{"model": "self-supervised image encoder", "dataset": "photos of plants and fungi (iNaturalist)", "train_examples": 45211, "image_size": 32, "crop_scale_min": 0.4, "horizontal_flip": true, "translate": 0.12, "color_jitter": 0.6, "method": "simclr", "arch": "vit", "norm": "rmsnorm", "norm_position": "pre", "hidden_act": "gelu", "head_dim": 64, "fused_qkv": false, "bias": "all", "qk_norm": false, "parallel_block": false, "inner_norm": false, "moe": "soft", "num_experts": 8, "moe_every": 1, "expert_mlp_ratio": 1, "slots_per_expert": 1, "shared_expert": true, "patch_size": [4, 4], "conv_stem": false, "layers": 8, "width": 256, "positions": "conv", "pooling": "attention", "projector_hidden": 512, "projector_out": 128, "projector_hidden_layers": 1, "temperature": 0.1, "residual_init": "scaled_by_depth", "optimizer": "ademamix", "learning_rate": 0.000415, "beta1": 0.9, "beta2": 0.95, "eps": 1e-08, "beta3": 0.9995, "alpha": 4, "max_grad_norm": 0.5, "max_steps": 10800, "batch_size": 512, "epochs": 122.3, "lr_schedule": "step", "warmup_steps": 1080, "weight_decay": 0.3}
Rows from block 3 of a small self-supervised image encoder, named by matrix and row number. Rows with one number within an expert belong to one neuron, the router's apart. Each number is 128 + 32 x the weight over its row's rms, rounded and kept within 0 to 255. All counts start at 0.
Before each expert's rows are labels from the 100 images, of 14848, where the router gives the expert most weight on average: "colour at peak" is the nearest of a few named colours to the mean colour under the peak. Only what is clearly more common there than usual is listed. The data: photos of plants and fungi (iNaturalist).
# router: slot weights (model.blocks.3.mlp.router.weight, 8x256), inputs 185-221
# up: expert up (model.blocks.3.mlp.up, 8x256x256), inputs 185-221
# down: expert down (model.blocks.3.mlp.down, 8x256x256, transposed), outputs 185-221

# expert 6
colour at peak: blue; cyan
router.6 [116 135  93 128 156 142  97 132 167 129 183 193 179 130 183  98  87 101 157 123 102 130 145 168 157 178 189 102 138 166 182 142 118 106 117 166  74]
up.24 [108 159 164 142 155 119 124  86 105  98  92  99 147 105  57 188 111 123  97 201 124 115  95  87 111 151  97 138 139  96 132 126 145 158 121  75 147]
down.24 [114 133 171 111 140 138 166 108 115 134  92 143 127 147  97 181 146 124 139  73 146  94 105  99 168 161 114 135 110 125 145 115 124 191 147 109 118]
up.32 [ 99 147 156 123 116 102 131  97 126  93 104 111 140 123  81 173 143 103  82 210 161 166 142 150 115  98 119 182 121 113  81  85  99 163 118  80 207]
down.32 [131  48 144 115 116 111 170 137 101  39 110 163 153 154 190 204 140 108 122  67 134 130 158 172 154 149 164 126  98 126 141 136 140 138 166 192 137]
up.35 [117 161 122 152 116  98 117  98 112 108 116 112 128 129  54 184 132 133 120 210 109 152 104 109 140 155  80 145 128 131  87 135 115 159 109  75 163]
down.35 [110  82 168 158 127  96 167 112  96 160 119 101  47  55 173 145 126 161 127 141 151 114 151 112 169  53 117 127 144 142 118  84 174 143 133 194 165]
up.47 [103 123 182 162 108 148 130 115 125  94  35 106 122 121  83 159 129 111 110 218 121 116  99  72 106  80 106 150 136  65  78  93 151 157 119  71 158]
down.47 [119  90 188 151 132 131 164 139  57 132 143 164 107 125  90 167 139 100 158 149 148 108 109  79 163 115 108 160 123  73 133 162 154 180 195 137 120]
up.55 [119 138 124 139 143 102 122 117 149 123 135 150 127 128  74 174 122 108  98 185 110 133 140 119 139 113  88 158 107 152 122 159 161 142 114  54 121]
down.55 [116  83 152 140 112 116 161  95  83  97  90 152  89  65 143 141 152 119 107 200 115 112 135 148 144 106 144 108 182  98 171  74 149 172 137 142  86]
up.56 [125 160 134 159 128 127 134 104 127 139  73  93  84 101 110 143 118  91 135 166 130 117  96  43 132 140 107 151 159  87 151 128 116 139 138  70 188]
down.56 [ 89 111 178 140 186 168 139 144  74 148 144 115 175  86 132 111 117 112 167 128 127 111  31  92 101 109 148 167 118 109 112 125 145 154 174  93 133]
up.64 [155 157 139 140  94 112 120 121 110 144 106  74 153 128  78 157 152 105 104 180 141 107  59 109 135 143  44 139 144 139 121 135 114 161 146  56 156]
down.64 [118 139 132 142 145 220 116 129 110 183 210 108 111 121 149 129 110 103 175 108 157 127 109  79 117 155 105  82 122 104 186  99 174 171 200  91  85]
up.74 [113 149 127 135 156 109 130 106 137 136 133 122 131 111  46 162 159  93  97 194 106 126 110  91 118 133  66 169 172 138 115 133 159 167 124  71 139]
down.74 [101 163 151 123 147 151 142  94  83 171 118 111 128  50 156 121 131 176 187 176 163 109 105 131 108 142 130 124 138 124  97  51 137 177  78 141 127]
up.87 [133  79 138 162 121 114 119  84 127 142  87 114 116  96  60 134 115 104 115 248 148 122 104  95 124  88  66 129 151  95  93  95 150 143 152  76 131]
down.87 [153 100 127  77 126  89 171 143 171 197 188  90  99 118 192 140 146 152 241 128 146 155 141 107 156 110 137 122  90 103  97 139 152 160 167  92 177]
up.103 [100 127 104 128 128  96 121 114 141  95  94 126 118 125  65 171 130  57 107 219 133 137 153  88  99 112  91 182 129 105 120 149 135 141  99   7 164]
down.103 [101 138 170 123 145 134 172 145  81 146 140 153 162 148 127 157 121 100 139 164 150 119  97 120 134 118 147 179 136 147 142  80 140 195 123 173 143]
up.118 [159 151 160 141 123 137 130 116 101 140 111  65 110 102  64 142 117 115  67 176 147 123  93 103 157 107  88 141 147  93  97 102 116 161 157  93 186]
down.118 [ 98 145 152 175 116  92 176 105 109 100 149 116 157 135 150 139 113 115 169 180 145 100 120 130 164 131 131 132 106 159 138  71 142 204 159  84 138]
up.139 [123 106 155 124 136 148 109 115 108 102 116  61 119 139 101 106 124 127  93 171 159 157 111 107 112  71  52 155 144 121  33  84 167 150 154  83 169]
down.139 [101 145  73 160 128 181 125 112 124  81 104 136 178 154 114 203 169  45 148  73 112 169 107 118 107 128 107 126 101 113 150 158 140 158  92 141  80]
up.146 [110 125 125 135 107 110 122 104 121 124  93  91 106 163  67 153 139  96  98 232 142 156 128 132 116  92  85 197 137 123  89 117 115 149 131  89 163]
down.146 [105  88 138 139  79 190 128  56  95 144 149 109 134 101 131 123 153  94 124 158 125 150 213  97 137 100 156 131 173 140 155  66 196 121 163 118 124]
up.152 [148 154 127  89 153 121 142  98 146  52 106  90 124 147  53 119 133  88  81 171 168 146 101 140 113 120  67 169 143 163  41  96 135 187 128  52 147]
down.152 [106  86 109 181 155 136 134 100  70 145 136  70 217  93 122 147 102 110 182 130 111 154 110  81 127 157 150 134 141 122 122 151 118 149 134 147 168]
up.164 [131 130 135 152 124  78 124 101 143 111 122 106 123 125  86 134 131  72 130 236 135 115  97  97 142 133 109 144 169 102  81 101 161 170 136  71 147]
down.164 [131 140 185 131 128 162 102 153  91 146 159 106 139 152  94 106 132 109 170 120 134 114  68  71 129 154 102 153 143 119 107  74 104 185 180  98 103]
up.187 [104 128 167 167 148 110 139 143 135 120 103  77 114  97  70 156 142 137 152 163 117 122  85 108 109 159  81 114 120 121 121 130 139 158 123  63 156]
down.187 [140  86 120 151 162 185 138 117 122 133 160 126 123 102 150 124 138 100 199 140 136 143  88 125 100  63 120 113 102  84 151  90 180 140 159 114 107]
up.189 [129 137 110 131 165 115 116  88 153 123 118  77 143  95  65 183 129 115 115 229 111 130 108 136 139 110  86 153 126 110  99 128 110 163 127  71 141]
down.189 [124 133 126 119 163 143 118 113  94 142 117 100 159  51 125 144  84  88 122 143 138 160 133 141 143 106 119 160 190  85 110  55 124 148 164 153 150]
up.201 [139 134 141 120 143 100 153 120 130 119 160 100 113 135  58 184 146 109 118 203 100 121 143 130 142 115  59 171 155 156  96 124 142 183 114  72 125]
down.201 [108 154 113 113  95 175 156 115 142 113 116 144 127  84 132 130  98 128 154 110 128 120 190 134 148 157 157 134 133 107 120  92 140 182 104 144 148]
up.211 [134 144 138 144 102 134 123 100 124 104  87  90 119 109  78 153 127  87  87 202 123 142  84 101 130 117 103 164 118  94  98 107 136 161 147  69 160]
down.211 [ 54 135 122 104 128 126 174 175  93 141 171 162 134  91 116 164 150 102 164  95  91 119 154 115 157 118 117 138 115 156 140 131 136 207 115 125 146]
up.213 [138 146 178 141 155 134  91  92 128  81  86  99 142 128  60 132 105  98 104 180 160 152 112 135 119 131  82 165 155 122  89 120 142 164 141  72 177]
down.213 [ 97 130 172 100 110 133 126 122  98 144  98 106 180 110 127 138 134  95 170 101 109 111  81 137 138 150 149 155 135 138 125 113 156 168 127 174 133]

# expert 7
colour at peak: grey
router.7 [ 60 111 155 128 152 152 165 127 122 143  94 178 101 140 110 170  73 120 139 108 151 105 132  96 114  88  81  95  71 127 103 153 144 158 147  42  81]
up.1 [116 149 113 159 141 158 179 162 125 129 181 104 157  97 140 150 165 126 101 129 100 149 144 134 191 103 196 141 176 124 106 100 159 135  95 136 126]
down.1 [ 92 127 178 155 123 130  95 125 136  74 129 109 169 107 169 112 137 121 173 143 121 150  95 157  81 168  90 144  32 143 160 110  61 135 136  99 140]
up.2 [ 97  99 156 104 158 110 127 138 129 173 129 172  99  73 141  85  96 140 186 115 190 100 104  74  60 120 130 107  95 144 159 122 103 136 121 116  95]
down.2 [134 129 119 101 171 127 116 176 146  61 117 100 152 152 110 167 159  77 122 181 121 133 133 147  99 110 164 180 128 145 106 154  88 105 152 183 138]
up.3 [201 129  91 143 193 165 114 116 156  91 105  50 179 120 101 125  79  47  68 139 103 179 152 226  87 118  86 163 123 113 106 121  77 139 101 122 135]
down.3 [111 158 132 114 146 138 118 143 126 132 152 145  58 170 166 140 129 196 113 143 140  44 108 107 144 175 136 134 141 102 116  97 163 133 109  93 120]
up.5 [ 84  96 162  89 181 104 111 147 146 152 163 113 107 102 163 130  87 151 129  85 167 151 117 149 222 131 148  59 124 161 130 103 143 182 103 170 169]
down.5 [118 126  94 132 136 142 104 158 177 140 101 117 233 125 123 109 146  83 163 165 137 132  92 163 126  95 176 173  83 124 127 129 132 150 147 162  99]
up.9 [ 62 177 136  91 187 100  68 107 150  93 106 126 138 212  58 192 121 123 141 141 208 145  97 148 136 133 115 144 112  75 102  97 152 122 113  97 111]
down.9 [127  92 151  88 130 111 136 137 114 114 183 137 101  86 149 158 136 152 104 122 112 110 136 109 110  97 139 135 101 160 113 151  82  89 111 132 156]
up.12 [134 141 103 112 166 171 134 214 153 182 109 110 123 123 125 156 170 154 120 131 122 179  69 103  75 128 141 106 115  54 121 166  88 116 190 132 115]
down.12 [131 116 138 125  80  70 145  89 122  35  72 168 174 124 109 130  94 126 208 164  84  67 161 139 124  91 134 161 184 159 119 132 196 117 122 110 101]
up.16 [ 80 121 161  98  83 106 122  96 162 168 168 144 130 154 174  54 122 140 191 142  70 102  81  84 115 133 166  72 145 187 143  93  93 138  75 130 129]
down.16 [128 148  83 116 152 207 152 143 158 122 120  75 187 118 126  95 113  47 110 171 133 160 130 135  90 181  85 162 142  89 134 177 130 138 184 124 109]
up.17 [152 177 110 105 152 182 132  88 143  70 147  93 151 224  70  78 139  81  49 121  63 134 116 100 123 129  56 117 156 148  84 128 128  92 115 104  98]
down.17 [131 127 100 162  88 144 127 130  67 229 140 173 119  68 163 170 127 128 124  38 128 135 173 133 133 121 150  84 135 111  95 129 143 102 103 137 151]
up.21 [128 156 141 114 131 111  65  97 150 140 194  93 128 123 103 124 116 139 128 135 134 156  86 117 131 163  95 152 167 163  99 119 148 124  83 149 128]
down.21 [155 149 114 123 141 138  53 107 105 117 168 164  79 130 163  63 109 136  93 101 131 108 117  88 153 135 127  91 138 113  93 146 108 116 120 186 169]
up.26 [ 86 156 138 116 167  30 102 169 200  98 145  88 120 152 123 190  56 113 136 161 162 124 104  76 102 139 107 159 120 110  77 118 144 120 110 130 166]
down.26 [ 57  67 130 152 136 150 119 138 108 116 139 141 187 141 120 111 139 158  58 145 120 192 108 163 174  77 164 135 100 172 165 114 112 160 160 161 116]
up.27 [110 109 134 156 110 190 102  98  89 105 183 173 160 111  75  63 128 116  94  97 179 107 158 122  88 106 137 186 152 134 147 135 165  89 151  47  62]
down.27 [194 122 114  77 144  71 110 118 134 163 110 120 105 135 135 173 135  97 154 165 135 129 133 100 141 125 114  63 116 111 110 126  75  96 118 180 149]
up.32 [176 139  92 147 109 149  91 102 189  92 128 114 137 134 122 114 127  72 148 148 120 115 172 154 125 184 125 163 159 180 168 159  89 147 134 144 138]
down.32 [181 175 149 127 109 123 110 133 144 124 145 130 107 145 113  86 140 183  65 122  77  48  62 136 174 167 132 203 123 107 121 120  59 147 186 141 145]
up.33 [159 168  86 110  82 112 164 169 119 150 139 114 118 172 101  91 161  85  86 163  74 173 129 144 113 129 154 187 179  57  69  99 129 121 125 132 194]
down.33 [ 68 138  80 133 119 105 174 107 125 142 106 136 125  80 174 138 119 144  78  87  74 132 160 157 151 118 142 116  71 147 195 154 192  70 142 101  89]
up.37 [111 111 195 155 155 107  61  88 140 151 123  76 148 128 133 128 117 147 165 167  77 150  66 134 153 127 130 146 193 144  80  95 164 108  81 153 118]
down.37 [121 166 145 129 143 121 178 114 141 145 144 145  63  59 145 160 129 169 113 138 159  69 169  97 141  84 118 149 125 103 118  94 104 181  91  97 138]
up.42 [169 205  80 115 159 161  92  88 147 123 130 103 147 125 126 115 152  86 106 139 121 110 114 141 207 172 139 123 122 121 139 140 108 161 144 131 169]
down.42 [157 141  90 117  87 162  71 159 126 105 132 127 115 171 165  99 129  91  63 123 145 100  93 165 138 126 181 165  84 101 121 145  52 155 144 174 125]
up.43 [100 107  81 111 118  52 165 125 138 145 183 169 118 184 110  74 144 102 150 116  97  93 149  98 142 162 180 207 128 121 149 142 150 168 122  73 136]
down.43 [168 135 105 137  99 153 139 145 138 178  93 102 103 114 210 128 153 118 163 158 157 116  78 139 140 129 128 170 128 119  85 145  85 128 152 116 110]
up.49 [127  83 131 152 104 120 114 100  93  99 156 171 115 167 113  99 143  70 131 103  78 173 147  90 146 109 119 100 208 113 158 119 160 139  77  88 109]
down.49 [167 159 112 111 110 175 116 133 133 107 125 113 177  77 174 139 115 104 115 130 134 114  83 202  86 165 145 137  58 151 122 162  84  94 198 170 145]
up.50 [ 93 122 143 105 170  71  91 141 139 154 149 170 135 166  99  86 149 132 130 139 121  70 100 114 130 162 123 190 159 112 136 176 166 106 144  76  96]
down.50 [117 135 116  88 116 132 148 149 130 111 104 111 105 138 169 178 148 132 178 204 155  87 166 131  98 143 121 180 146 133 156 161 119 132 112 165 127]
up.51 [158 139 134 139 162 202 102 155 142  83 100  91 168 178 151 159 118 135 111 149 149 150  53 170 106 130  85  81 126 138 100 115  61  75 103 193 134]
down.51 [111 137 120 150  86 193 133 134 132 145 133 102 136 145 154  89 124 123 134 143 130 135 152 166 150 133 154 110  76 128 132 117  94 184 118 139 135]
up.60 [130 161 105 130 137 125 102 119 126 125 134 132 162 136 118  99 124 117 109 188 112 114 113 149 155 176 118 130 128 126 123 149 116 136 119 117 129]
down.60 [142 154 110 116 117 127 114 128 128  95 124 144  97 145 130  83 128 116 102 178 181 108 125 125 133 136 121 146  88 104 108 110  89 140 132 147 150]

# expert 4
colour at peak: pink
router.4 [160 125 158  68 145  82 112 142 123 105 139 145 126 101 161  77 150  97 108 154 158 126 113 102 203 186 107 139 165 101  84  98 154 143 150 151 199]
up.6 [128 162 105 171 152 151 107 137 127 139 159 128 137 153  89 139 112 107 100 131  96 142 145  85 104 187 150 109 150 129 143 181 139 155 137  81 144]
down.6 [137 108 126 111 139 101 111 104 141 145 148 121 152 160 122 121 127 176  56 137 158  64 188 119 156  58 153 152 169 119  63 178  90 132 123 116 148]
up.9 [137 149 127 166 155 143  95 121 133 114 136 125 157 124  70 127 118  88 121 130 133 142 144 131 102 161 157 138 140 101 131 168 159 131 171  85 162]
down.9 [127  97 153  91 128 129 100 163 160 170 133 100 100 193  77 127 100 189  56  95 157  96 153 110 107  73 143 146 171  93  75 179  88 165 142 127 132]
up.62 [129 118 123 148 140 163 124 125 114 103 163 150 111 160  49 116 134  85 117 152 122 152 152  67 113 164  81 125 171 127 159 168 136 137 165  94  71]
down.62 [101 180 124 113 153 124  67 152 119 149 107 130 136 123  94 155 119 124 174 169 127 151 138 122 105  91  59 112  35 145  77 175 117 164  81 138  81]
up.78 [136 133  99 167 151 166 125 112 138 107 187 171 171 127  92 115 125 114 149 161 109 128 113 110 105 186 101 127 131 137 171 171 111 140 126  59  97]
down.78 [123 171 106 131 142 166 130  98 114 177 132 110 137 100 140 138  85 178 127 153 184 158 157  84 175  51 148 104 196 120  67 118 126 100 122 105 162]
up.91 [111 128 103 154 155 174  93 148 108 138 176 136 176 152  98 117 115  94 149 138 125 185 117 131 116 142 110 137  95 160 153 198 121 136 118  82 124]
down.91 [114 173 128  70 125  94 133 166 159 190 157 138 166 152 126 131 169 133  96 124 150  69 215 122 129 145 138 149  98  78 123 153 152  94 121  83 167]
up.96 [190 129 161 163 187 152 111 111 147 138 125 166 136  90 129 105 153  77 137 153 112 140 194  83 134 161 170 145 171 158 147 150 141 177 110 112 148]
down.96 [165  97 139  78 126 144  54 140 117 153 201 142 127 154 112 106 110 141  76 119 146  90 151 162 115  85 164 166 169 118  52 121 108 183 149  86 139]
up.115 [112 121  95 136 121 191  97 114 131 154 176 182 152 118  94 146 107  96 130 109  92 148 144  94  97 165 110 106 143 161 168 155 142 150 125  87 117]
down.115 [ 80  94 127  82 157 155 151 115 131 126 102  88 114 148  98 172  88 152 122 176 106 177 131 151  65 128 133  90 131 149 108 171 149 133 109 136  93]
up.125 [138 143 108 166 155 172 112 107 148 108 160 124 172 110  60 179 115  93 142 144 105 172 159 127 132 150 112  89 150 116 148 177 116 144 131  59 127]
down.125 [122 118 138  86 110 143  90 149 181 152  74  86 132 108 125  93 127 135  89 152 135  69 141 188 111 108  84 180 138 148 138 109 139 114 112  89 116]
up.130 [124 127 116 168 143 176  94 123 125 136 154 135 113 154 108 128 152  76 138 104 110 132 146  95 105 136 133 102 167 139 171 192 124 157 126  69 132]
down.130 [ 93 123 128  70 127 138  63 160 164 190  95 126 176 161  94 165 173 123 146 131 104  92 173 155 154 130 133 144  98 111  18 146  61 130  90 109 116]
up.138 [116 112 106 173 106 186 123 134 145 149 172 126 142 120  91 132 123 118 113 137 115 161 146 113  99 148 114 106 140  97 151 150  97 124 159 146 155]
down.138 [162 132 149 115 117  98 146 136 167 154 134 117 118  88  92 101 152  55 160  80 131 138 113 126 105 172 166 138  92 180 128 137 137 149 117 165  81]
up.142 [144 132 142 155 125 157 128 118 119  97 173 140 154 106  94 119 123  96  90 147 123 134 156 123 126 164 149 141 163 132 149 130 106 162 129  85 129]
down.142 [ 61 154 119 180 167 119 166  86 126 151 130  96 115 164 109 171 141 122 131 159 111 128  79 110 150  93 149 137 120 131 147 162 166  74 111 144  86]
up.149 [160 123  77 163 153 183 131 153 141 171 165 171 180 192  93 137 111  91  99 120 123 128 128 114 110 154 113  97 109 157 157 142 117 140 139  66 108]
down.149 [110 134 160 129  99 149 133 106 166 169  85  95  69 157  91 156  90 162  83 147 166 152 168 121 104 122 130 152 128 143  72 200 143 128 119 120 160]
up.156 [159 112  74 140 165 174  84 176 166 144 153 174 156 136  67 125 132  83 116 123 103 144 127  90 148 128  94 142 168 127 169 173 152 137 154  98  78]
down.156 [137 182 109 109 120 180 147 121 152 173 134  96  98 127 141 155 101 153 126 139 126 131 163 157  96 129  80 120  62 148 159 119 166 127  91  84  91]
up.158 [162  91  89 110 139 166 115 171 118 146 187 146 172 167  90 150 131  92 120  91 102 147  92  97 110 170 113  97 119 157 164 205 109 101 124  83 111]
down.158 [100 194 135 140 144  92 135 100 138 174 107 125 117 146 167 138 122 159 128 162 100 117 170 120  84 103 107 124  82 119 146 156  96  91  89 114 156]
up.171 [167 130  90 143 138 149 109 130 176 106 155  92 169 168  92 164 111  75  99 152 100 148 171  97  98 197 108 120 129  98 184 147  93 156 207 116 130]
down.171 [138 130 144 135 171  78 147 146 149 118  75 115 118 145 100 111 105  70 122  87 183 163 110  95 120 119 161 109 175 103 101 170 183 153  33 129  85]
up.175 [132 142 133 184 120 140 139 118 112 185 146 113 168 157  85 179 104 102 166 123 150 124 131  94  98 143 101  83 106 126 109 149 116 155 181  67 117]
down.175 [125  84 123 114 160 150  76 172 148 154 128  72 111 156  84 113  60 154 110 129 129 138 107  78 109  87 131  91 162 112 101 156 131 100 167 114 128]
up.177 [ 92 105 102 162 141 147 125 126 141 122 194 162 128 122  81 135 116 111 130 193 108 148 145 101 120 146 109 143 137 131 150 164 132 188 124  72 120]
down.177 [ 81 166 161  77 107 160  91 124  93 170  47 120 136 210 166 153 118 171 121 148 118 109 153 118 152 121 125 128 121 128  71 145 139 159  55  91 153]
up.185 [138 139  62 173 149 173 124 127 121 126 172 101 132 114  75 160 126  90 111 119 105 138 101 115 103 148 108 150 142 137 150 176 132 154 151  78  92]
down.185 [113 132 135 135 130 143 108 148 164 183 111 111 125 145  63 151 108 165 121 146 121 103 131 109 137 130 123 123  85 154  92 177  99 122 118 144 130]
up.254 [128 173 129 166 139 196 117 130 148 112 152 131 156 142  88 114 104  77 126 119  99 129 146  72 102 145 110 101 134 108 132 161 115 162 137  75 120]
down.254 [193 148  89 132 178 134 138 125 133  76 111  97 128  71 105  67 135  81 131 119 163 170 136 177 122 107 165 193  69 103 106 106  53 105 108 158 132]
up.255 [123 163 109 164 141 162 128 138 138 126 139 174 153 136  80 123 140 100 113 121 118 119  97 115 121 170 102 135 130 122 123 137 111 129 151  63  94]
down.255 [126 156 124 137 113 112 100  93 192 140  96  99 125 124  68 145  71 158 130 119 111 163 115 137 103  80 115 124 101 126 119 135 137 137 139 153 127]

# expert 2
colour at peak: black
router.2 [130 147 145  75 152 158 112 155 130 124 100 138 166 137  34 184 122 135 134  85 141 158 127 180 130 188 104 138 122 189 100 147 145 119 202 114 136]
up.3 [100 130 116 135 136  49 114  86 144 117 130 105 139 120 120 108 130 132 131 227  93 130 136 128 146 109 182 134 161 105 141 122 129 129  74 103 115]
down.3 [124 145 100  95 115 124 173 180  97 111 134 110 111  55 127 133 160 179 122 137 113  79  98 210 169 135 141 103 130 166 123 127 124 106 118 155 110]
up.46 [107 132 123 120 155  77 112 109 149 125 126 126 129 153 131  99 135 123 133 218 139 109 145 148 125 130 135 179 141 128 162 156 154 111 109  93 124]
down.46 [125 151 126  80 198  61  87 150 107  75 155 151 126 124 113 102 153 137  91 191 148 143 143 181  72 164 116 111 110 110 142 147 105 122 166 103 104]
up.55 [115 110 156 129 129  68 147  72 118 126 123 131 141 132 123 110 133 118 113 246  82 147 147 123 115 113 146 164 191  91 122 122 153 103 108  98 126]
down.55 [108 182 155 109 152 157 154 132  93 114 100 142  84 122 155 106 123 113  99  91 156 159 132 146 120 188 192 114  92 117 131 143  77 129 114 151 139]
up.66 [106 100 117 157 147 107 105 101 157 119 139  92 158 136 114 153 131 132 132 227 119 137 132 147 126 131 120 165 144 127 142 167 127 155  99  56 139]
down.66 [167 116 130  86 194 118 156 144 137 110 193 144 141 122 111 108 124 113 129 137 133 144 118 130 127 192  98 113  91 125 125 147  80  92  88 137 107]
up.72 [105 126 144 149 155  67 132 105 159 102 155 107 137 108 118 140 131 133 139 210 134 132 102 154 126 139 141 171  98 105 126 123 151 151 109  90 136]
down.72 [129 156 144  66 114 102 156 135 120 118 126 152 125 202 119 121 102  92 120  61  93 148 160 123 143 148 132 139 110 152 163 148 140 110 133 129 122]
up.74 [112 147 111 168 106  86 113  54 170 115 117 133 142 118 146 124 123 120 146 204  84 128 120 112 143 142 160 130 135 100 147 139 115 142 110 122 168]
down.74 [178 138 116  51 176 166 143 142 123 117 159 145 121  45 137  92 130 116 108  93 155 138 140 124 147 122 176 110 137 116 113 113 146  58 133 145 126]
up.76 [127 120  67 144 142 112 120  97 172  89 136 136 156  73 122 157 144 100  86 192 120 112 151 111 137 138 157 185 151  74 189 141 115 137 135  91 151]
down.76 [ 90 138 112  98 106 127 177 165 145 171 179  76 125  72 145 184 114 132 152 128  95 143 177 132 126 121 147 114 110 182 117 129 120 120  82 137 119]
up.80 [107 109 125 113 145 114 130  86 128 157 155 155 105 134 101 111 150 107 154 196 136 136 136 136 121 149 102 149 129  77 149 161 138 152 116  71 104]
down.80 [135 138 112  82 206 164  99 177 128  94  58 115 162 165 125 141 122  76 145 105 145 146 147 157 123 145 142 139 118  62  98 127 139 146 137  97 149]
up.81 [111 145 135 122 151  68 100 106 144 141 161 103 164 107 154  90 127 111 141 233 114 120 117 145 114 140 120 120 169 116 154 154  99 120 106 104 115]
down.81 [120 138 122 110 134  67 101 160  92  76 113 115  85 111 172 152 149 129 159 187 157 129 117 146 107 137 183  95 133  91 128 107  99  92 122 141 169]
up.83 [ 85 112 105 104  97  87 152 123 139 140 153 117  83 108 111 165 140 145 109 198 167 135 195 143 111 121 132 164  79  84 160 134  73 151 138  73 119]
down.83 [120 150 128 123  89 142 172 170 136 136 171  75 100  71 131 157 130 183 130 122 125 156 123 158 106  99  85 101 187 188 110 185 121 135  86 114 115]
up.93 [152  90 143 114 154 103  85  82 159 105 130  94 118 112  92 133 135 132 127 223 141 104 161 164 109 163  95 164 125  85 152 142 122 145 100  65 152]
down.93 [129 157 116  79 164  76 183 169 131 130  94 156  91 143 115 136 119 102  84 102  92 129  98 120 150 142 195 125  84 108 133 157 106 110  94 128 172]
up.95 [116 121 122 143 166  73 110 110 145 109 127  91 156 105 124 129 126 142 163 235 118 107 117 135 121 126 131 151 139  92 133 123 111 131  94  77 154]
down.95 [143 124 149  76 117  89 153 141 145 124 110 129  75 188 157 119  93 112  92  57  66 150 157 117 109 132 189 166 137 100 147 163 112  69 145 169 156]
up.96 [131 112 118 138 144  81 111 120 158 112 126 142 157 122 144 127 128 118 145 207 117  95  95 132 116 133 164 147 192 139 122 123 155 151  80 106 127]
down.96 [127  97 145  86  97  79  97 103 119 166 137 124 141  97 109 138 154 170 114 124 167 163 110 159 138 176 147  81 139 132 130 150 101  81 161 164 151]
up.112 [129 122 137 138 172  83 128  78 142 146 154 117 122 116 154 114 139 116 158 217 102 104 105  82 140 148 123 142 163 104 147 115 143 133 109  73 123]
down.112 [111 158 160 133  75  18 170 185 109 167 192 120  95 101 169 168 125 154 160 130  97 105 141 125 167 135 164 110 117 139 160 163 109 116 118 120 113]
up.115 [102 128  91 147 141  81 117  97 149 110 107 140 134  87 157 156 150 110 121 207 110 104 134 122 137 151 161 150 152  93 173 126 143 100 102 111 161]
down.115 [ 82 174 125  65 111 167 141 142 121  91 119 124  91 158 144 181 136 111  93  39 136 167 111 123  88 135 121 127  81 107 114  96 111  99 120 123 174]
up.120 [ 89 114 156 120 149  53  66 117 142 102  96 102 102 145 138 123 143 130 151 231 131 133 100 117 126 150 136 136 147 102 119 113 139  95  98  87 166]
down.120 [137 163 153  75  89  91 118  75  97 118 142 155  76  62 170 142 194 204 154 138 128 108 133 180 139 130 143  91 108 141 105 120 168 120  46 113  62]
up.129 [ 80 152 148 131 175  50 134  96 132 131 114  76 134  99 112 125 109 158 120 159 132 126 126 162 109 111 173 145 121 114  96 114 129 149  94  65 123]
down.129 [ 86 115  89  96  82  83 165 128 122 129  94 139  70 131 147 140 130 116 136  74 105 143 161 146 127 134 118  92 126  98 115  81 166  85 136 195 150]
up.130 [112 113 138 103 187  56 116 114 142 110 119 100 134 126 103 114 136 128 182 235 127  98  97 132 144 151 119 157 139 121 119  99 180 112  68 101 145]
down.130 [188 139 125 123 159 125 143 132 126 116 196 158 138 144 130 114 123 109 120  62  83 103 154 131 142 163  92 149 113 129 194 192 127 102 138 132 104]
up.143 [134 128  61 130 170 130 111 105 165 110 134 147 122 142  99 132 132  69  97 188  99 111 173 103 139 126 105 164 119  99 185 185 113 139 107  63 105]
down.143 [114 113 162  72  95  79 174 166 174 117 184  43  87 102 162 180 133 108  96 105  86  69 171 126 120 129 151 177 139 154 134 177 159 121 108 131 133]
up.144 [110 118 139 139 156 105  72  76 125 114 133 128 139  98 119 141 124  76 109 244  90 133 136 101 130 127 151 152 170  85 127  97 136 135  89 136 150]
down.144 [167 118  91  67  99 136 144 170 140  82 127 115 134 151 157 129 149 165 133 108 134 132 160 106 132 139 141 115 154 110  94 131 157  76 120 184 136]